A small rotation predictor, trained from scratch.
Training: soap at rate 0.0018, 6900 steps, batches of 128.
Rows from block 11 of a small rotation predictor, named by matrix and row number. Rows with one number belong to one neuron. Each number is 500 + 40 x the weight over its row's rms, rounded and kept within 0 to 999. All counts start at 0. Numbers have three digits each.
After each neuron's rows are labels from the 100 images, of 14976, where the neuron reaches its highest value: "colour at peak" is the nearest of a few named colours to the mean colour under the peak; "top examples" is what is common among them. Only what is clearly more common there than usual is listed. The data: aerial photos of the United States (SatlasPretrain). In brackets: how many of the 100.
# fc1: MLP up (model.blocks.11.mlp.fc1.weight, 640x160), inputs 0-159
# fc2: MLP down (model.blocks.11.mlp.fc2.weight, 160x640, transposed), outputs 0-159

fc1.526:472527523475430502473482550470527493511453497485449564514498550508480503495438534517523496536480599554518491485507452570447500392518524516468576464475472467521493525492545497475441494480566540502547550524498418554551539533500541453494475490510476506509431465474524547486528514486423472544498412495528613442504543522497453494573566451501518526428436432485556557513558474510484485409474499464481490501536567550475509441523511472546555532436459472526458515509532453449552500482531506
fc2.526:512512456499525517511521499487536466542568491474442482460624552516499480529516416516523465531496518542539431537494505503550489514509402445515493543496517482485416475473609598519442490494468534559516529467476546493551495469547487484471458441425549500458502489571499508490542463527504486431526476456503458479470482565492512482510505523489457561467550484534532527516510567529603476486484475477451534483522579496530576448530489447508504474574479503584512499457484478509576479438431484
colour at peak: brown (64)
top examples: building (77)

fc1.637:483439605435495479497505533519508466478436502602494493505540481429549572503521599486483497476496566514522499481449449470575490526537465521552523518518493506375527530520491516452513548475466600491503526489437505436557483535493495525407495462426532470523533524493528479478487535531476487525523465477504493465510498522472603526463465467468578483497511484482541491443503527556501430499440456525546577489506485523477517551560553498457478494504477529430545506516552541521512402486480525
fc2.637:471526452461475531519520545461522420465506468526522534565501480518585538530508482530447491504468472501575534542474417519550531460556439506522449465510480489578553518459502485545421490491511542511543592555459526478531465547518489521416540491518524435483502440499535505484423466517538433505534501518539466480508515535466471480490475460588507569516453446491514567546518525555519535578451577549577502503594503519517531512520478493469508548510547520409473473431506482492511527474537436
colour at peak: brown (68)
top examples: building (70)

fc1.233:524513537545488513499543471469531455477484513519507467432423447527468430480548518528435510537496511454501499508505513489573528507482474489423491536436559476498428511589469574514535506509443447492490363519499461401546504575516570450517394514466540480493521504500456450604471498533458446496497485506430486580542545505547532500434554463462512452481540477516451499481511442494458474501498511569487535482480497482532534488472534476481409517494477495518478448484477499550446511553512495
fc2.233:486536542450487513509474509435590541547560506521565451504516531483459562459584531448560457524495508505438518591433511502512529454509589517532474520478570487540472500557519471453433487545494520531511505488529534506458400536541502504517479456458503538527470507509546569531538458532561510510543487474544470480514493565541546514521484505516493526470476514548481459601494506486486496568520517483497549553487417540489507449560541502454504444557539419474447493421453476483397501522531528
colour at peak: brown (72)
top examples: building (76)

fc1.626:433472495535523437416537511482468494541492534518525530551546488561556538410517460483600528480462569469541448597483536500471563450455513505569461499486470484446501491472468530492506551543548537506467465517499552515510549532535499483559488496494469542452513506515538451529516521501519492470526456476474474414481511471548533490503380460449552486481450505465552441463508515522450473501510445503600435435473499472507514490476497498495604584516528561487526527546454493462580516483478481
fc2.626:475513513461509506494577538529481484477524534435508487509499512480457480475529477539545459488427481487473535478479519531511520515493492545454491496513419451497505424499475459459500516500514456504428536464527565511567485527588583522405517520463470508600533524458412521495436473477546446496481613558439500493489464485492474457467444478523470542506424470527576505572518518508536474537452546596453481533475558452462466530536532439504507556466522539563514532392509507515492530531509489
colour at peak: grey (94)
top examples: building (92)

fc1.394:467599473477494553480501505435513499485501388473535447516527394504502498522495482471461455500604489508476556538532487494470500467467490431522508549586462396491489526578521455530483525488511439494508513483484466482486514496484499555521399534529562504516458532467508417454528399494523515452416575478515520499493527465551529458592474549440494525488429524467491507466562456486490556520483547497457497509472521497456528460499529488495465466517537547545522459534494531568497492477442473
fc2.394:474561493533529517500462502507437492483535466501506493477474500494489514424497520519447558519445528513528545553541557488409456548408466529428526478474418462482472521462509557494513456546452516437518497548447515461550460460502460540566529519512476500467477548489514521556533511508470559545540531446490411557493517542512502506542523473553439542497445442573458482430452491555512569555445507504513467440511500444442480444527537549563497409545523486468525537489471482528421576527480525
colour at peak: brown (63)
top examples: building (69)

fc1.124:462492437501499476468538504527540532513507523458488460471472517484472443567449569487433469498477544498519476522519452534536511504542555475450483509434442470553501485484537536461514496486471467520563465473457479493488535521497537518575502521572533505463518497500462482449436590525418491525516503478448508533527443529500530470613570506564556531495464397480404530484539427490504501515489483490525530541588501519546497503547454477449441511456519449523524544557415540403490474437512556
fc2.124:516400519500475432512493505492523476505544509500519512479547420466468519545513440519525544461524523493476502523406428493463527467472447474502546512473505532569494530479494501478495499492485545522462459561530550532573484503385441496562476454537409529492623466487507510525514532545600471583497531493513514437545450449520561488506523506450471491476491515495540445532462499502503505505525519492471505519492462503533492403532480545504489518532484447495530471517417505451359453485455534
colour at peak: brown (64)
top examples: building (67)

fc1.190:451578504520484451491456517429511457482552499540474533474535502446502506480476507462451531447466558574485551518399502505570543508480547552493469501491490431492523526518546514491514559574504474428502508510479592531590514471531497503534486508464500561461537508497472427539466404435435432468486515560450522434473481496463530492503494481395469497516421441514507449497491429503449487542538513501532464474591503528508413472489466568500486509506513518473568543517534524481489511482438474
fc2.190:375431416434516497532490434548511462458443492425504516479541479499513481499487495474485443481469509548531486482446555497463454588592530516538501587435524499516533524494573519512466530456559480558493503475564494548466534505489524548505493522528428465492491493488507495563458477510539464572471492533524529486522513409529500483482536486438521509540451494533504524623479498472524516555481531535474472478502466494535531463526569509545473503476397454492525578532492550582496461488472492
colour at peak: brown (62)
top examples: building (82)

fc1.283:506489510502572531508508515446400463547461510490463518523423479468474509536476515554429488466501476492532534546548531523492448520463408486452505446504578492479447537569478601546442544516507518417475466479524442529511515461509519434476433524470481541491536514535496512513487561422456497475485495528559537503431536470555544549413428441474495499482524526540497409540536547473476513488574445571444536476533547498501508430541488457513481538468513512452543519446536525476468538523507523
fc2.283:462449589475469465456526467490478517413452507533500472539444530474501477459472463550530462540524564480566483504459527457427490511447503490486439489487470527477490436533475494449500485510449456482494479524558467506473473460423505521514547522476471509513484459514456545540551499566471529539524533499479540512539499444460537538544566527551473511455556407544450567428479520560501490544499450485578456506565520505444395438502475479487484472528449495540600511482536492456416462571515544
colour at peak: brown (67)
top examples: building (74)

fc1.43:507495533490573504495523487483534508544590506510508416478485479445516501523425509518431464552510451470559446480574509462553537526455437559492489496574420538541523519516535526497510527439499572555544435540527474523554424559484479519533470493514469488402463548472537458560467474501422489513473533519474476466446488557482490415462512561499508455574505504561521538476533539518462471556492521576523492503517568541519532516554552472507556448526471468484493575537461527451499497538477455
fc2.43:526453476537562543463545577496457523496583496489474497489523495496540478417535511511459561501514502510459473489552514452537498538440456488507498575465538476502527497568472642525462575530547506463502455475519591522509472455473509402495518447489518433520521532530446561529561467438501438480465488448517555529442535483506512474521501486461473519455483544468485576474482505599545497546493507491463452569455482483533469485446516544501570524522468428488518503508554504481541496463468584
colour at peak: grey (91)
top examples: building (71)

fc1.50:449499530452555481569557457462491465499502554524522487514522464530572526506437527540432461490478467521474445495516531486449492541498502475494540443486493465588495475471568441467445585551505452471515473450493504563513493511506507540512407499531573493479469479488513495518502489590445492462448483536582589488464471507568467520506459480421542464511457608507574527515512487540541445549476495516501484525487467572492496533554442530521496569524484535463584555501420475499560459490492506
fc2.50:550472556508595469567493451527496567565518557533495521475550515500497508482558606445484524525511484524438501505574494491496442486505505592471427485491477507453410424431551507489516486489511510527451528530525495523485539500550474481488489474421542471469504505466468536530467506468511522504486523511435497510552516493500468470512528520491481504416524580489535454496484503483423480534554493460534524491523611500511394548424447489505447591450511479551510453547486585509540538503478498
colour at peak: brown (65)
top examples: building (70)

fc1.96:470521541480528488508592520518504526502544564491483503493442515580505525473490553426563431435535466510455500517528547519486470479497450427465548505496558409490495451461441439521532536531372502500505490482546525502504524481489491505506490410530593480552512475423514566470507489479465536539442499469417544481511481455488512470452525494521472483527501490526459540498430432525477533538491479527434551505498586468497518427549501521542391429508563500515462494521556477457522492521476505
fc2.96:514433498554460533496436480582533564451521552589425503508466505480513505501539497475468560520543476585556544494489498420507483540548542519557554505512495445476519537509437491517509497509474572498443512528473567501529552459493433474535543502511456550505502532459513575521491515556416455475482553530515524539497450519569501472479402459497450505479485481432487428514382503434532528495515521483447452436459502490474501506482515498511474545482523439455488544501554538557540486551523434
colour at peak: pink (30)
top examples: building (73)

fc1.110:505535514545533560418457486437562491516482507522493480547566550536498552498550511478541535542460545523473496472551474496457434526518461531546515499513543515460470473497472479513479506483480442550548507452514522494576490534492493522463482464503515487507575477527446485462556558461490467508500516503461477521429460354545549522440485555505621482511494532582465512465602482547530491471530437578474504478558484512520494457483513510467470441485554505504471474458439576569424504550491527
fc2.110:504451477542486516503410508536548431532500511562496532480477499379483497449534509528560494530529509510449527520500523415543450518564502446466553481515587555479485490543498506452488526576504516454451483490457507545531529469478500414446581561503567477540499507496449544494462468516503496424501430519551532475494474514559468467491493510519501519514586499416500504447508525500494429478581491542476467523495510506469429508550474525479479463422499497529501498504495456514571581440583430
colour at peak: brown (61)
top examples: building (74)

fc1.535:484514505580496525543522448548513579467513504556441492579472481427493522472501437495569517518469479421512468533517497498464414512513531507466498600494519480457526459551506574531554515434476477571489547517473422517540479530559552513462495450459560527519526440550495472434542491556491493471505460480513485537441458584482458489483493524447497548511522487484586530546457466552431556532495476483477552495483493480487518586457493468489513533440488546478520487595520427491521511514471420
fc2.535:466525540514447507513545498508506492478449524532538467486450520516547471569476480516457551531551549479441491447468590417485570519489505409508473464455464466594426483506536475480513505411539493475449465531491506580477585530488462565487482490440483506502438521517511586559467540470526506524468552515520519463448532462417499561492525486552500491464482482547550580471457569436500469529552462443472485527515476499505484500555563390505505528548471532484482497502515462564497457466517503
colour at peak: grey (83)
top examples: building (67)

fc1.365:565464456595518526519499554445494454550505532539471498478530409473472446520520486454494564491522546435484495539464540542512493431471546432514533548485509475516465414526502509427448546517528531575528478520518545478556487494482549434504454444488466515458460442539500487508449570518528522538458474498508537529533473490553526473556493499488539491518530469465457522553488451555531450520411478435505546519508549486529562481503514529533572463527452521444438525486521535504415427397480450
fc2.365:508523440469567461469499534479434507521518516532527473525507549487572483524487535439522569477513460546495414495426489454482471384543494582475477535511531500479445537506503498480530517408501439533500536471443472535481511559549512497460525458457472560525514478476490463570468486486532483517502499444541541491432459522513465552465445527505573488443555478495425514584533482464464594449507493491426554449489503463473512507512523513505504501493438408457563494518577535456548501550548531
colour at peak: brown (71)
top examples: building (67)

fc1.299:490461486480550483522573508526519532576498520496537501557432452501515491515516532512608476473466505497540472462496491488513466418590542554487548461457443574455509480544492534521530533558489505478478453551521494556534510515435493446464477540500577518460532435462521525501464562492503605474585452534433523490478570512524552499485476458510526478508493558452497454525428547495545449527420560513473459509486578446458459504474538546470492450526503570466519517507507435482445435506541477
fc2.299:572466496494466539501519508461532460502556476506527551522423545502533530397460523503572546517533579490537455493595497520481425472541495497511518516528555569503441486489552441503556595546458564551405539478549497554486462476560435542455443508465496473544468532513444508519481487505477462594520579505534480537529463511440436508464472468476488497519472512506522535423541513494524524516448563522505469545517456448502470457520437521503479458512525475482462558521568453511510490479435501
colour at peak: brown (65)
top examples: building (71)

fc1.576:489460520519494462517435534464527505506488539540581460518520447501455450473535535521450483469536475517525483485473473537435515545485474501464419577562485479446514476521515515483524505571582497542490469506422456466462515499565520538530445530490602529490479495469480435533469483446515544521470523545460533455456505487518503478460437487554518564503553419522521512526480534426465519534507523490582474509571578408438509503560564488413537424462506490486536493511548506499410534555535487
fc2.576:399484524447498483474506511467532481445457572507574530529530446469499415493501556480548542585468477518524595536498547484467501580439537520517472482485495451477479497496501452453552446450561482480507485582428469463522406463482518505444511459520568414513456499465489530540514504557502512566499487547529457463457539515502506449459433489505446513533481550457531484507556531461542491610526552522413540496525510510476555541473467517557539531525522498517547540509534507482522480517551524
colour at peak: grey (81)
top examples: building (93)

fc1.191:517529505498465489445504462500484583534469534488450482406443482520473476421496582438547498448450563485442474531478509523473547520496470550538526504529517508447502564445497488484521530498432494489482460469602503531527541501554465501536451512538577545483530520489542488521512478490471543558449527512460462545531468533553511526518472493521493562479496555523414474469481580453563495519543496574509521517536461520492523511411536456459476458582440501466467524500448459461477442388577504
fc2.191:541485522570469529499594490547467459541477565540541479573457443453424509512514505509454479611489554476512465496513456482438472473529419527497494507476454540447468583515433522454536488530479469465508594449530514485533449499479466496493512521459544502495554433481497482476565495474533551543524506547514445516493519487489499574425462509449508546510511499505507463549484531473493574501491497410540434514468466522495448478501444555516453491528575555576528517583491514543536474469455438
colour at peak: grey (82)
top examples: building (73)

fc1.113:533447568524531562538479568543494512416465516504453486444503552474478527438458507488456438543519533422561562464492485488454480534447497553421544538526506476484538545475515523476497544567482504526583522475549438496495499504588523550493533415495541500464542580524495510477466490446483537479425496525457520495490518503524462528515442562512461519517429436539522504493548548540493515515478488550482476477557491457543510540519449581457442466537486586517496532531458552459529400466470512
fc2.113:451508508482521480495476549396434519551574547466507529459513514515464538474431484489518456475528458488545486437506508503454483483468506514491458493415390456505506521428500560481483528535516499492555539539500510472447510521486436479419567506463439467474439443514531607541542437497444534528455419518537475494522478566509445522453450495501527512513498550452443564526485512555520471506491414514534439529470524459451485522527518458499483508474575510528516397490575463487523546499481485
colour at peak: pink (54)
top examples: building (80)

fc1.409:481506485435527493477503503517513493478521561571553520502534557426436468483506484442520502463487458505503400527416501571532521473459514450453444523463478500493569499552507436527455566526492479408485499474466559465561488536450518490546534510455525522531503474476439579525471554529470536447543448465569534538453500498510475566449526455438474474568515527494491581476501506522432485505435484497515479432548463580541486502572500577567532539465489541486477469453459493498516540452461531
fc2.409:529507547481482519486474523479487503538537517476560533529614516478522461514502555533521417515422506439537570464477507544497443499478572508523536494599517503492477542602561487536456507534539454478525542550496481437531455562486469508467508519420476473510500538600482558453444461533512445393548486534481480454521459512548503525502517432516432535523523473490470505504464509487499438477509479480413484518548470558471465461581491539455524538514466444482476473447511521511524522586521537
colour at peak: brown (76)
top examples: building (83)

fc1.455:436527527495495608477453519446462554545502512519479449477545528515434483517516495462535450517516501532495483466483458526462486450506455582511523497477445516545448494494488506423448504521480521454464511610537442546442517547504521530534549449463473531458494530479467481525503449464457457437494598511531535553424537447534522495434507548510512524503529506484542529536508470491541437459618498425515495502487527504480506518574476456506519520466429462509473420474419492405537478481549535
fc2.455:539469529516471461574492512550572604559527473546384509561525488427521491480456426501478507490446447491485518461524492490463461507460499503538495496494455462507476481464482439488486496506519597444520463519496484516522522570415504523410540507470505567490518444532500486448492519465522594525465467569462531531484480489528521438531371485467512416483449480513515523506478517474536523510518504450562482550496445481512452506471475448478547554448474508500522518467520538467477564455491590
colour at peak: grey (83)
top examples: building (84)