Rows from block 3 of a small rotation predictor, named by matrix and row number. Rows with one number belong to one neuron. Each number is 128 + 32 x the weight over its row's rms, rounded and kept within 0 to 255. All counts start at 0. Numbers have three digits each.
After each neuron's rows are labels from the 100 images, of 14976, where the neuron reaches its highest value: "strongest on" is what is common among them. Only what is clearly more common there than usual is listed. The data: aerial photos of the United States (SatlasPretrain).
# fc1: MLP up (model.blocks.3.mlp.fc1.weight, 640x160), inputs 0-79
# fc2: MLP down (model.blocks.3.mlp.fc2.weight, 160x640, transposed), outputs 0-79

fc1.378:094099130131181105093136165165134111065117185145109113140102114103052129096119143084144080043210089151143077146066193148132105094126119203078047102108140165136148094149108133121102136101197113142110104065184100151131145098075115096156179104
fc2.378:149150142164090088090111131134169080176160150099122117075165209118160129164125147155092169206070062138090080146119173129144121122110102094118145118142124064149117123122117127164117184105113118129095080092126088110070112159177156164099158151
strongest on: crop field

fc1.541:130142145187124136114163082131093119167142169110128111133215126127121088057096148129173149123094178095188117078139067175085145112142139090174120126103096109116087127062162088109086161091105138122161140138172120168149128130131140088106093130
fc2.541:184104143169103157161113176209122156117063145095117129152119113140063126091149147097152160123093171115062090155150116135104117143138127152163117134114167154094154139097112091164124162106113116122076119212146105101142134142140132158090145121
strongest on: crop field

fc1.187:091163081146163132146107136138085157121178166165174090105135128112135137136127142104068130090152103146116181184080073167083130090107114096117189186031075106117101132094137162120119126096101171098145150134114117088116167130123167107128107151
fc2.187:129107142108126142145112152131118093149116187129135098132121097102149124132132125063161178130140091108135074110157182097150158148101172187091100125143138071161071109188119121135096155103114123136116130101112157097144118160156115128130086145
strongest on: crop field

fc1.150:137121114123127078145131088095140133059181111098147176113128135192077155105138120140091149148129120155083107130116093184134110135102077137151092091143174099137148167066132098171113123130169130123163092123043088057141153094109122114174150127
fc2.150:124171164185206068130160036093114125140109179110131092103106179097126132140097102122189125091067169101124130151158109117095142143107132085147107137107181170142110166182136165085137107162156146146075115110137113150109190095167132129166093185
strongest on: crop field

fc1.575:062095129122164085171143146103086137150063133101129112128178161109129168135099135145147117131210121125108154132124181147132101060142096118133157124098154147155119121165073094117104111040148102155142088185105097151096131135126113139096120099
fc2.575:208156128098086096134108137107066118155153163212137138104129125075197137166144129142094117150102141179161091187153059135134085156136132090103180117160091123138122125160152087136183097144147114159117139116141123099125170133108135148160117152
strongest on: building

fc1.433:091130146162146126126175184105122155079135136104131191104158108130097105118215125116080111128132106127133145134140097105146093183110121132107137100105136125118140094141114151022156089118077086154149065162143083091100128107114143139128151141
fc2.433:099124113156198159098066089104086092139120141136114132147166162025156153163139114112116152161131147107107080100140118128102143090098110074136175148103187161099123137114160107173122130144114147089111098084129067104157150152146137129118152170
strongest on: crop field

fc1.65:160145113086103118141135125113131084150103077069113139111174180093118126120149132113153099194063139136135169088141170079215077205175135169172134104132173070065158109121178135123134126115130124151091122168136126188118101123120159108111144103
fc2.65:136111121121177154133145075112156154128076095144080169168112144144081101121121130197089074089136096118181160167144038063143124101101077138144096118117101148129069183173147116077146158096133128107165109129157093077127141126135049107141110145
strongest on: building

fc1.309:139176101134102143123118168135113173138127152105084148121126065119118089102128185136075139075099137109099149170123143130080135210113127181103090142146086156151076139109189176116133108153163106165129089134144147149121146097122071091119130143
fc2.309:050124133152174125139071117101155132161051150106124144097129121100121162124118170065160164148131162140115160102103154104172164129097098113175160128145164108154104080105097150064085144138125107156128109125154163113149153066106141113114133161
strongest on: crop field

fc1.375:135131123131104131192117142095131128154155180113134092141097088131157115103115101135145164116040122098081164130112085156110093117096074131093127109108141204108097087100086129118119173091146118103110198139174142075119104155110148108076183085
fc2.375:197094101145184143127149119151145107141142055149160163101193147135088093130135159135139115155160172143164113090076176072122119145143110138144135148065086140131135102134127142141136109050162186135137138191156126118178135169106144123074117142
strongest on: crop field

fc1.76:164124141153143150153146112150067109143119120157109152043089157131163159195209109191107131181158115111148147139074083124133148134160113067151156140101085177129136107141099132127125149066111142143189166084182168144163122153154171100119094120
fc2.76:175118121100141123085127180101081104127098146153135120130140115112126147116083126150100182138124075146187141112116119115154159125070109192144094084163111101152185107136158129082175127166124134173124047123151068130113078162132146116174073102
strongest on: building

fc1.338:116118167103164156170141129145134155115122092169138120118134102145055178159101141141087119127178090115118114090134145153096166184080068116118079159106138107119143104118122098178129117108089130158135136149125103156163186105123140076168110149
fc2.338:117154187115146132116122122139112133124101156139129165190127116117112077144099174151198112129127163119093109145138093069086115098098145115078133132108098187124119222168167149152138172135168144137114131067121139143065130210139145131154116149
strongest on: crop field

fc1.312:108089181204145114199148151134095096201096149129134210114122128110137129164108170152137078162106142158104115130188166119138121102101143088112046150091126113132085164156190111168131139148094078160100129113073133068174159141118096150139126096
fc2.312:167093105129145060143107155112159126161114165081123147083150122141083135101139101146101109119116128131076137134188175124081161139114105221169179173117121125116101088153146133186169092129132177131147100194069157188078158105099103104115090170
strongest on: building

fc1.323:115108132111120115130096088136139125080114114163127098153148112116160077153052053112146113092126101128118085153151117104102118135099154141134056135111084137124153183153112091130136170135128150100090128138118121062153164087073157168121098135
fc2.323:084143087169092135135157155152142063137183128148121096085134167129097118145175158059166157124133152079133127085064158108077082050125174091106102155107184099206130138118148158118154142129107097115147181087141140096089107143132126119155162128
strongest on: building

fc1.633:099102124145111132143107097066129089115134140171129091118076141149145107105150159086102197135158076139130140124124022142094107117146066142103132105115126105110153067159146158176096065145157063152113149165112132085096110091066125155121086127
fc2.633:171123130169184097128201130165160157129109178142119100143072092089131113176150053154114116073166160139177095104066189118151095172101183178104112092159175141139147133074117118158168148098141101153072116129156091120132111095130159101104104072
strongest on: crop field

fc1.423:112163141144132177106108114149197132087054121064157104133068084112141120111096124107141108119098103185097108160169177135073116165097144046155075110095075108163141155164204128106154086108122082095079110162137200123113120115121133055128101086
fc2.423:135167135145089113140124121131121110113160160077100209151123120125118144128141117133173108089074155088156152105135185095061133115159123120103125148151093116155117096085137052183138188169143165179111146169035119156120118165082047140111114128
strongest on: building

fc1.124:110117180155134121189116127105127156168073152080085130094100118134176123127149146126136085121114113078172187105172161155114100114134136149136109088109126089126139141148100075158178102146119202112144105126111093062153054075149161141186139124
fc2.124:109152160103150031157111148123134187090115105087125135103125131126065116082153102142113154122113153161145186064123136120175093125168120149158121138185152129179141103119144050119151128100135108110140124112176100118130100097140136078081100066
strongest on: building

fc1.620:092119174190175130103133087150109137113109174117111093192173130160165116161107121146132078168151115132118103171103108102134125136143145124163053149113165112124056140128140174078184136108084173156107143192188112083130171130150082144138171146
fc2.620:093128038151092078162144135109149102122083225139140134134130136116067154152138156099175092150137063097140150156132163151128118139203110119052163147114136116122156175160122191113166126166133176132178127167109135143126106111119154126183139093
strongest on: building

fc1.101:121149077143106061150104117143132110078107085156172092110106136165120110125154126079187143056108017137087158139108123143130185135112093117108092121154180148133162094133109131123171125103132097164130124186093138151074098137131169133099095053
fc2.101:157041201103106125155172088086163082102103153147139095117110140121118101098134180114050164235116110078108115149123136096139161122096160099115119153093107119156085110120111115102139128121138119149134130106118131180115103122104160105110155127
strongest on: building

fc1.528:139101060094087118117191143127095053138138136143124151100106123113153092145133136132110128175076116130134213092150171121203235104137100092102144174098161117146149083113084150096163133092180134168106134184161156170156182108127153103078117148
fc2.528:115130130103203107095112074149129126155100112182118140100172104076142131143120133095163197096094119140115074110127098106166104187106146179097077164088116128155111074167103169181137161122081088116214114135099142106091146133131142050166119125
strongest on: building

fc1.313:129136096161098093213166128042144147169151134068123102055132129144105106160096142142130180157073157129128152142128146078116119168125142168084114115169165070067119120174137136068111126183160095187143129160099131087095160123121156115109144150
fc2.313:151140130138116090153134130046105090129111173067148109143100068147092113101069160136168085078126147137078140117155109143173120108165161071118132122124107149194125159153128108111078190127101100107100166124142097105099089101113180095185144156
strongest on: building

fc1.475:070136073123141145135102090060142158095081107113136096141165168018121064074147085082133134131122141145148150102118159158190185131166109160185114109117098075142100144069118140100145096148116097153140121094160168128142106109146090116073100114
fc2.475:154114134162147161092121114073056117160121181192144114068136120183155086132160133084151069075186151087134143158133140045133132123108166146137122142129185091131100047099083160099187162124153127121120128160132090073120178175117119139147116145
strongest on: crop field

fc1.389:140120222141142153131170145121102121102122166119126134117084131080134187143132174219144115125172132125116174157134191102098110082032113101133147146102066126144122098140132132141129128150123138115095177110116170157149127112101136094136104123
fc2.389:152127136124195191127098126135094138092142101159117118120135155144178067163038109130099165156123106109101146134129135118183160120102126107087111138068144096123149113102170125094120126134070143146106095177146108064102201131182170146123139101
strongest on: building

fc1.206:125118112176141149136170148153159113087140088154107139100123157114115146187164171095108169099139167093120107159149100147193094159156137139137151127125126123108044203127122062140121128155126105159111102135052087186134153107153052094120147107
fc2.206:125126119109060161102132111125099148129115099126132142121127073127193077139192106183069109136141177125141155085154141115141152133089106122199135133124137163122129145131113194105143154163143071109138197145133123127133085088109105124115072183
strongest on: building

fc1.82:151079094192145158151101136120129100085160151132118156182132131130080086188127142144159149106073164131114153081153105101194111121111138093112116163140115140122143137102118129101143110156131117091129073131139109084121111114131135075126174125
fc2.82:162064147122117101118157130126144146161143147117083152104165157125059094105110132134129147106064103099108172087128104163126163096117139081144125112154101175136145122143158153114126172129155126115115073111100065141098091100092126084147121127
strongest on: building

fc1.55:120189125134148185122142121114124117103135098088141107034126150154152107137139113120170129088205147131172092139118113150120110142135120150120226163155135123138065064168162106094165097127134115157154130109130163106232139178205109094134104139
fc2.55:126125102139128135173068117108134130145128139079129165153149108147086145139113209088129127157025142135115169134174076097106116137115053071121087137165135149100128080102068159116116154092115139157128120099176106144128144126136149105092148163
strongest on: building

fc1.450:139151084103111123138158130126111118135122108073147112135168091086123085106168180101067146075098135130141122177148065101079045147154117077142087150134144146167092147129161120069109078153184074093072171115121104102143048152163109121054094174
fc2.450:078100138157101165115133159188187182153174112122113162159158137098089089122128075152095125104139170084113148083168112167172130091056167093103131085169116136112125144196158122183179140162052135104101098138120101125132147132105185178125055152
strongest on: building

fc1.486:094111142056158107153052134087113203103115150121062116144120184053121171091124126067098159140129160104155158107152104127127096094130172150136103146067088080172157156134125135124160101160151185113118120128136179159148120086136121128136146079
fc2.486:147197170136147187144133157107157145107109138227085134116138152099121127067120115093145165134092147115149115140063115168129133103099179138124111107121149127067115119112129149069153056159126068184118149156099095180136107117123066121152156089
strongest on: crop field

fc1.74:120141160094123094128106136041092125130182126167105135133087048123064134136162132114143135127165127144162122125138184112106182143112098139098108126155139144163108099026117190083106128105122094156111155124100153115191098088127130117128053120
fc2.74:126150123098101104135124155189179127103085143173119137165128147159125144084118074125102116115135087172122080094165150197135118101109145104097101074110115064114153145093125164173109176132097091127085134109182191067096125153147166091122142065
strongest on: crop field

fc1.598:137153146134117100173160144140178156110113147173168139187117155168148117132135158154099172190127172176118156098171137065114110192117150129087106109096118096157122086131137142061070103143111154130117095144116070081138121097156126195159177108
fc2.598:138156107104121087099112172105161098097165072116150191072117136129115077102115093093147083140177123141100125169095179098133127118010150103166146110128180130074123138146144096161215108177166106110135166114112141114133151174121123093128098133
strongest on: building

fc1.478:116136100097142146087141128140140123181137114128167093178118180130095112120127110115156090100170217160140206104127111138155083095182055204110149102159081133141094161083141150063153191110203140136094200120138168119154154139178099094124125112
fc2.478:135101126160133097099090128108117162151102087135127162111143136079153132175184100122133137109151137154088136138163147155134101109124093124107108126125095091118127059139160162081136153113116072159170084076163105153145104128118111132168126195
strongest on: building

fc1.465:107160093167078153074116101119161114162096085095115098107147106167118209121144130093154086131151118103150105110185209126131124065146078162137073164147119120145121140083113069141158178088113146121137111190130105136115184129101161096110141151
fc2.465:200106139131110140106069210130132129179172103125096167146169137098099131132140167109058063129142148125116091142098121116165129115129120175071175123107083106151153099136092129092094102126118094129111119123145067133114108134139126150081139146
strongest on: building

fc1.248:169109118116163016147126082148074133101075136112141122096119119121133109156167105209157088118138122215158136140164122126102156116165105076105162099130144121104157107135160078099142145157169096104164078093139109097091122157125079142143129108
fc2.248:133119163136134118143146148155145121148126193083098104141135169196132181100140103184129167097103175155088113142111083126130113106133102094108065103095091175173099133072117138102096090119126147072168171154181110166132127194108115115087168122
strongest on: building

fc1.60:075122147074157180131166071053154136097124125103189105169172147105125204059121133054133130081148211092093118100131109148089147141081172111168146142150157120074124144113131102102082077113140136148121117126094103128088146094120126139172109144
fc2.60:175166182144164099122170148116125085136106159129096140121174133141135125150137146092034143099126193118155089151122105144134155159139083143128099142073094094125158109144121131168151134131112141109125158208151097176167122150132177147049138125
strongest on: crop field

fc1.595:114088122140080112147111065099127145125095095058109106108111171045165189100109125106067158081078110146068095145079100130156099124158132138111145153046071155118117169202153071151130197151104140138119169165167111173146097169151111122130096125
fc2.595:160069121124161124110102196092161095132133116153166119140204098139143139109096106109156068098141146125173131124149051161150139096109151152162088141172159098119121144122116100107156110104155174128124120174093126120134110186121128072132140067
strongest on: building

fc1.417:125191098168144129112098138207121112085133149117166132077171128110175134116161152185158161170096155193176070157140075092135138096128181099061132134132108115115104100078101160075105148163144156155139143069121152110147153142155134079141116106
fc2.417:137079175059104109116170078110152129064084166142123144131110176109159146200054111104166171153176067048108119183127120134113107135096096157120116124155081079133174086142118162137135163111113127091143154092130086110141106093142132115089143169
strongest on: building

fc1.517:099160113160072130127208112135133116060153147127152140104146210142152126170170159092129116120153126117161192060115159109178072137156118139125166151113159178121107096150093152157151132113111111213139151105116099111156155078077126189119160143
fc2.517:092076112112094077161148095150141128168098143081146159051065128174213167098097121129087151086123151139192173152164161126087163140112120094103117094164097153102144106166105122133115147208120171064102143163093097177133134146128131108121150151
strongest on: building

fc1.8:081107198113118136119134098133120142173188134140126134118091094200104078147112086158151140120134157144127115158118122160137118078157150159112129101119140119165106177152109092150176159095131123141164087118162119072118140120113105116110040196
fc2.8:119136121104192145163083094073137136096170098087130114173076129173089128114131170183116114125119112152151053191129121049140094115180159087195103126093185107147143156114077128102149131175078138142142124111113070068121089093132115094053165130
strongest on: building

fc1.96:112036099088135114096151197138172136096184127124147123097157180118235094108092066167098075132058108111148150110130114135134120085095166103096137156124125104072104112125166104110179129117134124158094112132136164100121169127124130137086116172
fc2.96:112144165083118116148070079134159134090113182122059145202144137154115123124112145123176077170159193129130135100159122150133068137121121107109077099153102181126112118129100129160092127115191141112133095138084134084128114132074125155147151032
strongest on: building

fc1.600:108151160111210064142116141108109129165107123144162174154142133150150192133162115120150160177116108048094136189118128090125095099150187177130096092076176102111109147119169160106131120157129166187155133092056106098089149132129146088187201124
fc2.600:102129141107143122120096113180178163131160091152167190113120118125113105137132126136217110155101158191150142104124156189176081102147113109106151113175159158162186137167136139163084148127171063180089105121159166101127124094167166122182066083
strongest on: building

fc1.630:089049133145121114093118139108151164095106157151140138156084162098121111111184133201071119169183089109130118119151091167123155217113140151100123169201158163147121148133124102169154162112066116141149060117130096168071146125164144145169083096
fc2.630:144169149122099169121127088144165117151119146152165088140082137135089094130119100148125199142129139158079118128146093125132128194117139095154147204195109137088115097136099157113116111096145147150114161139157088143185125055150151139113102096
strongest on: crop field

fc1.477:107172116158084097154094149089084070197117164145138133181113136132110116119106135139131105157180087123148138099138110130141110159121141181119107121119099076176183109132124078084146155173102144157132129138110115137099112097148070101092158100
fc2.477:136142156104114116083116097154138157137124114136077075134194112132134138138132075103197146131197122099130084137169165131135099073126139128161135131083149080119145103149112113098131105167204117108111147083124175161147125139144157241184182112
strongest on: building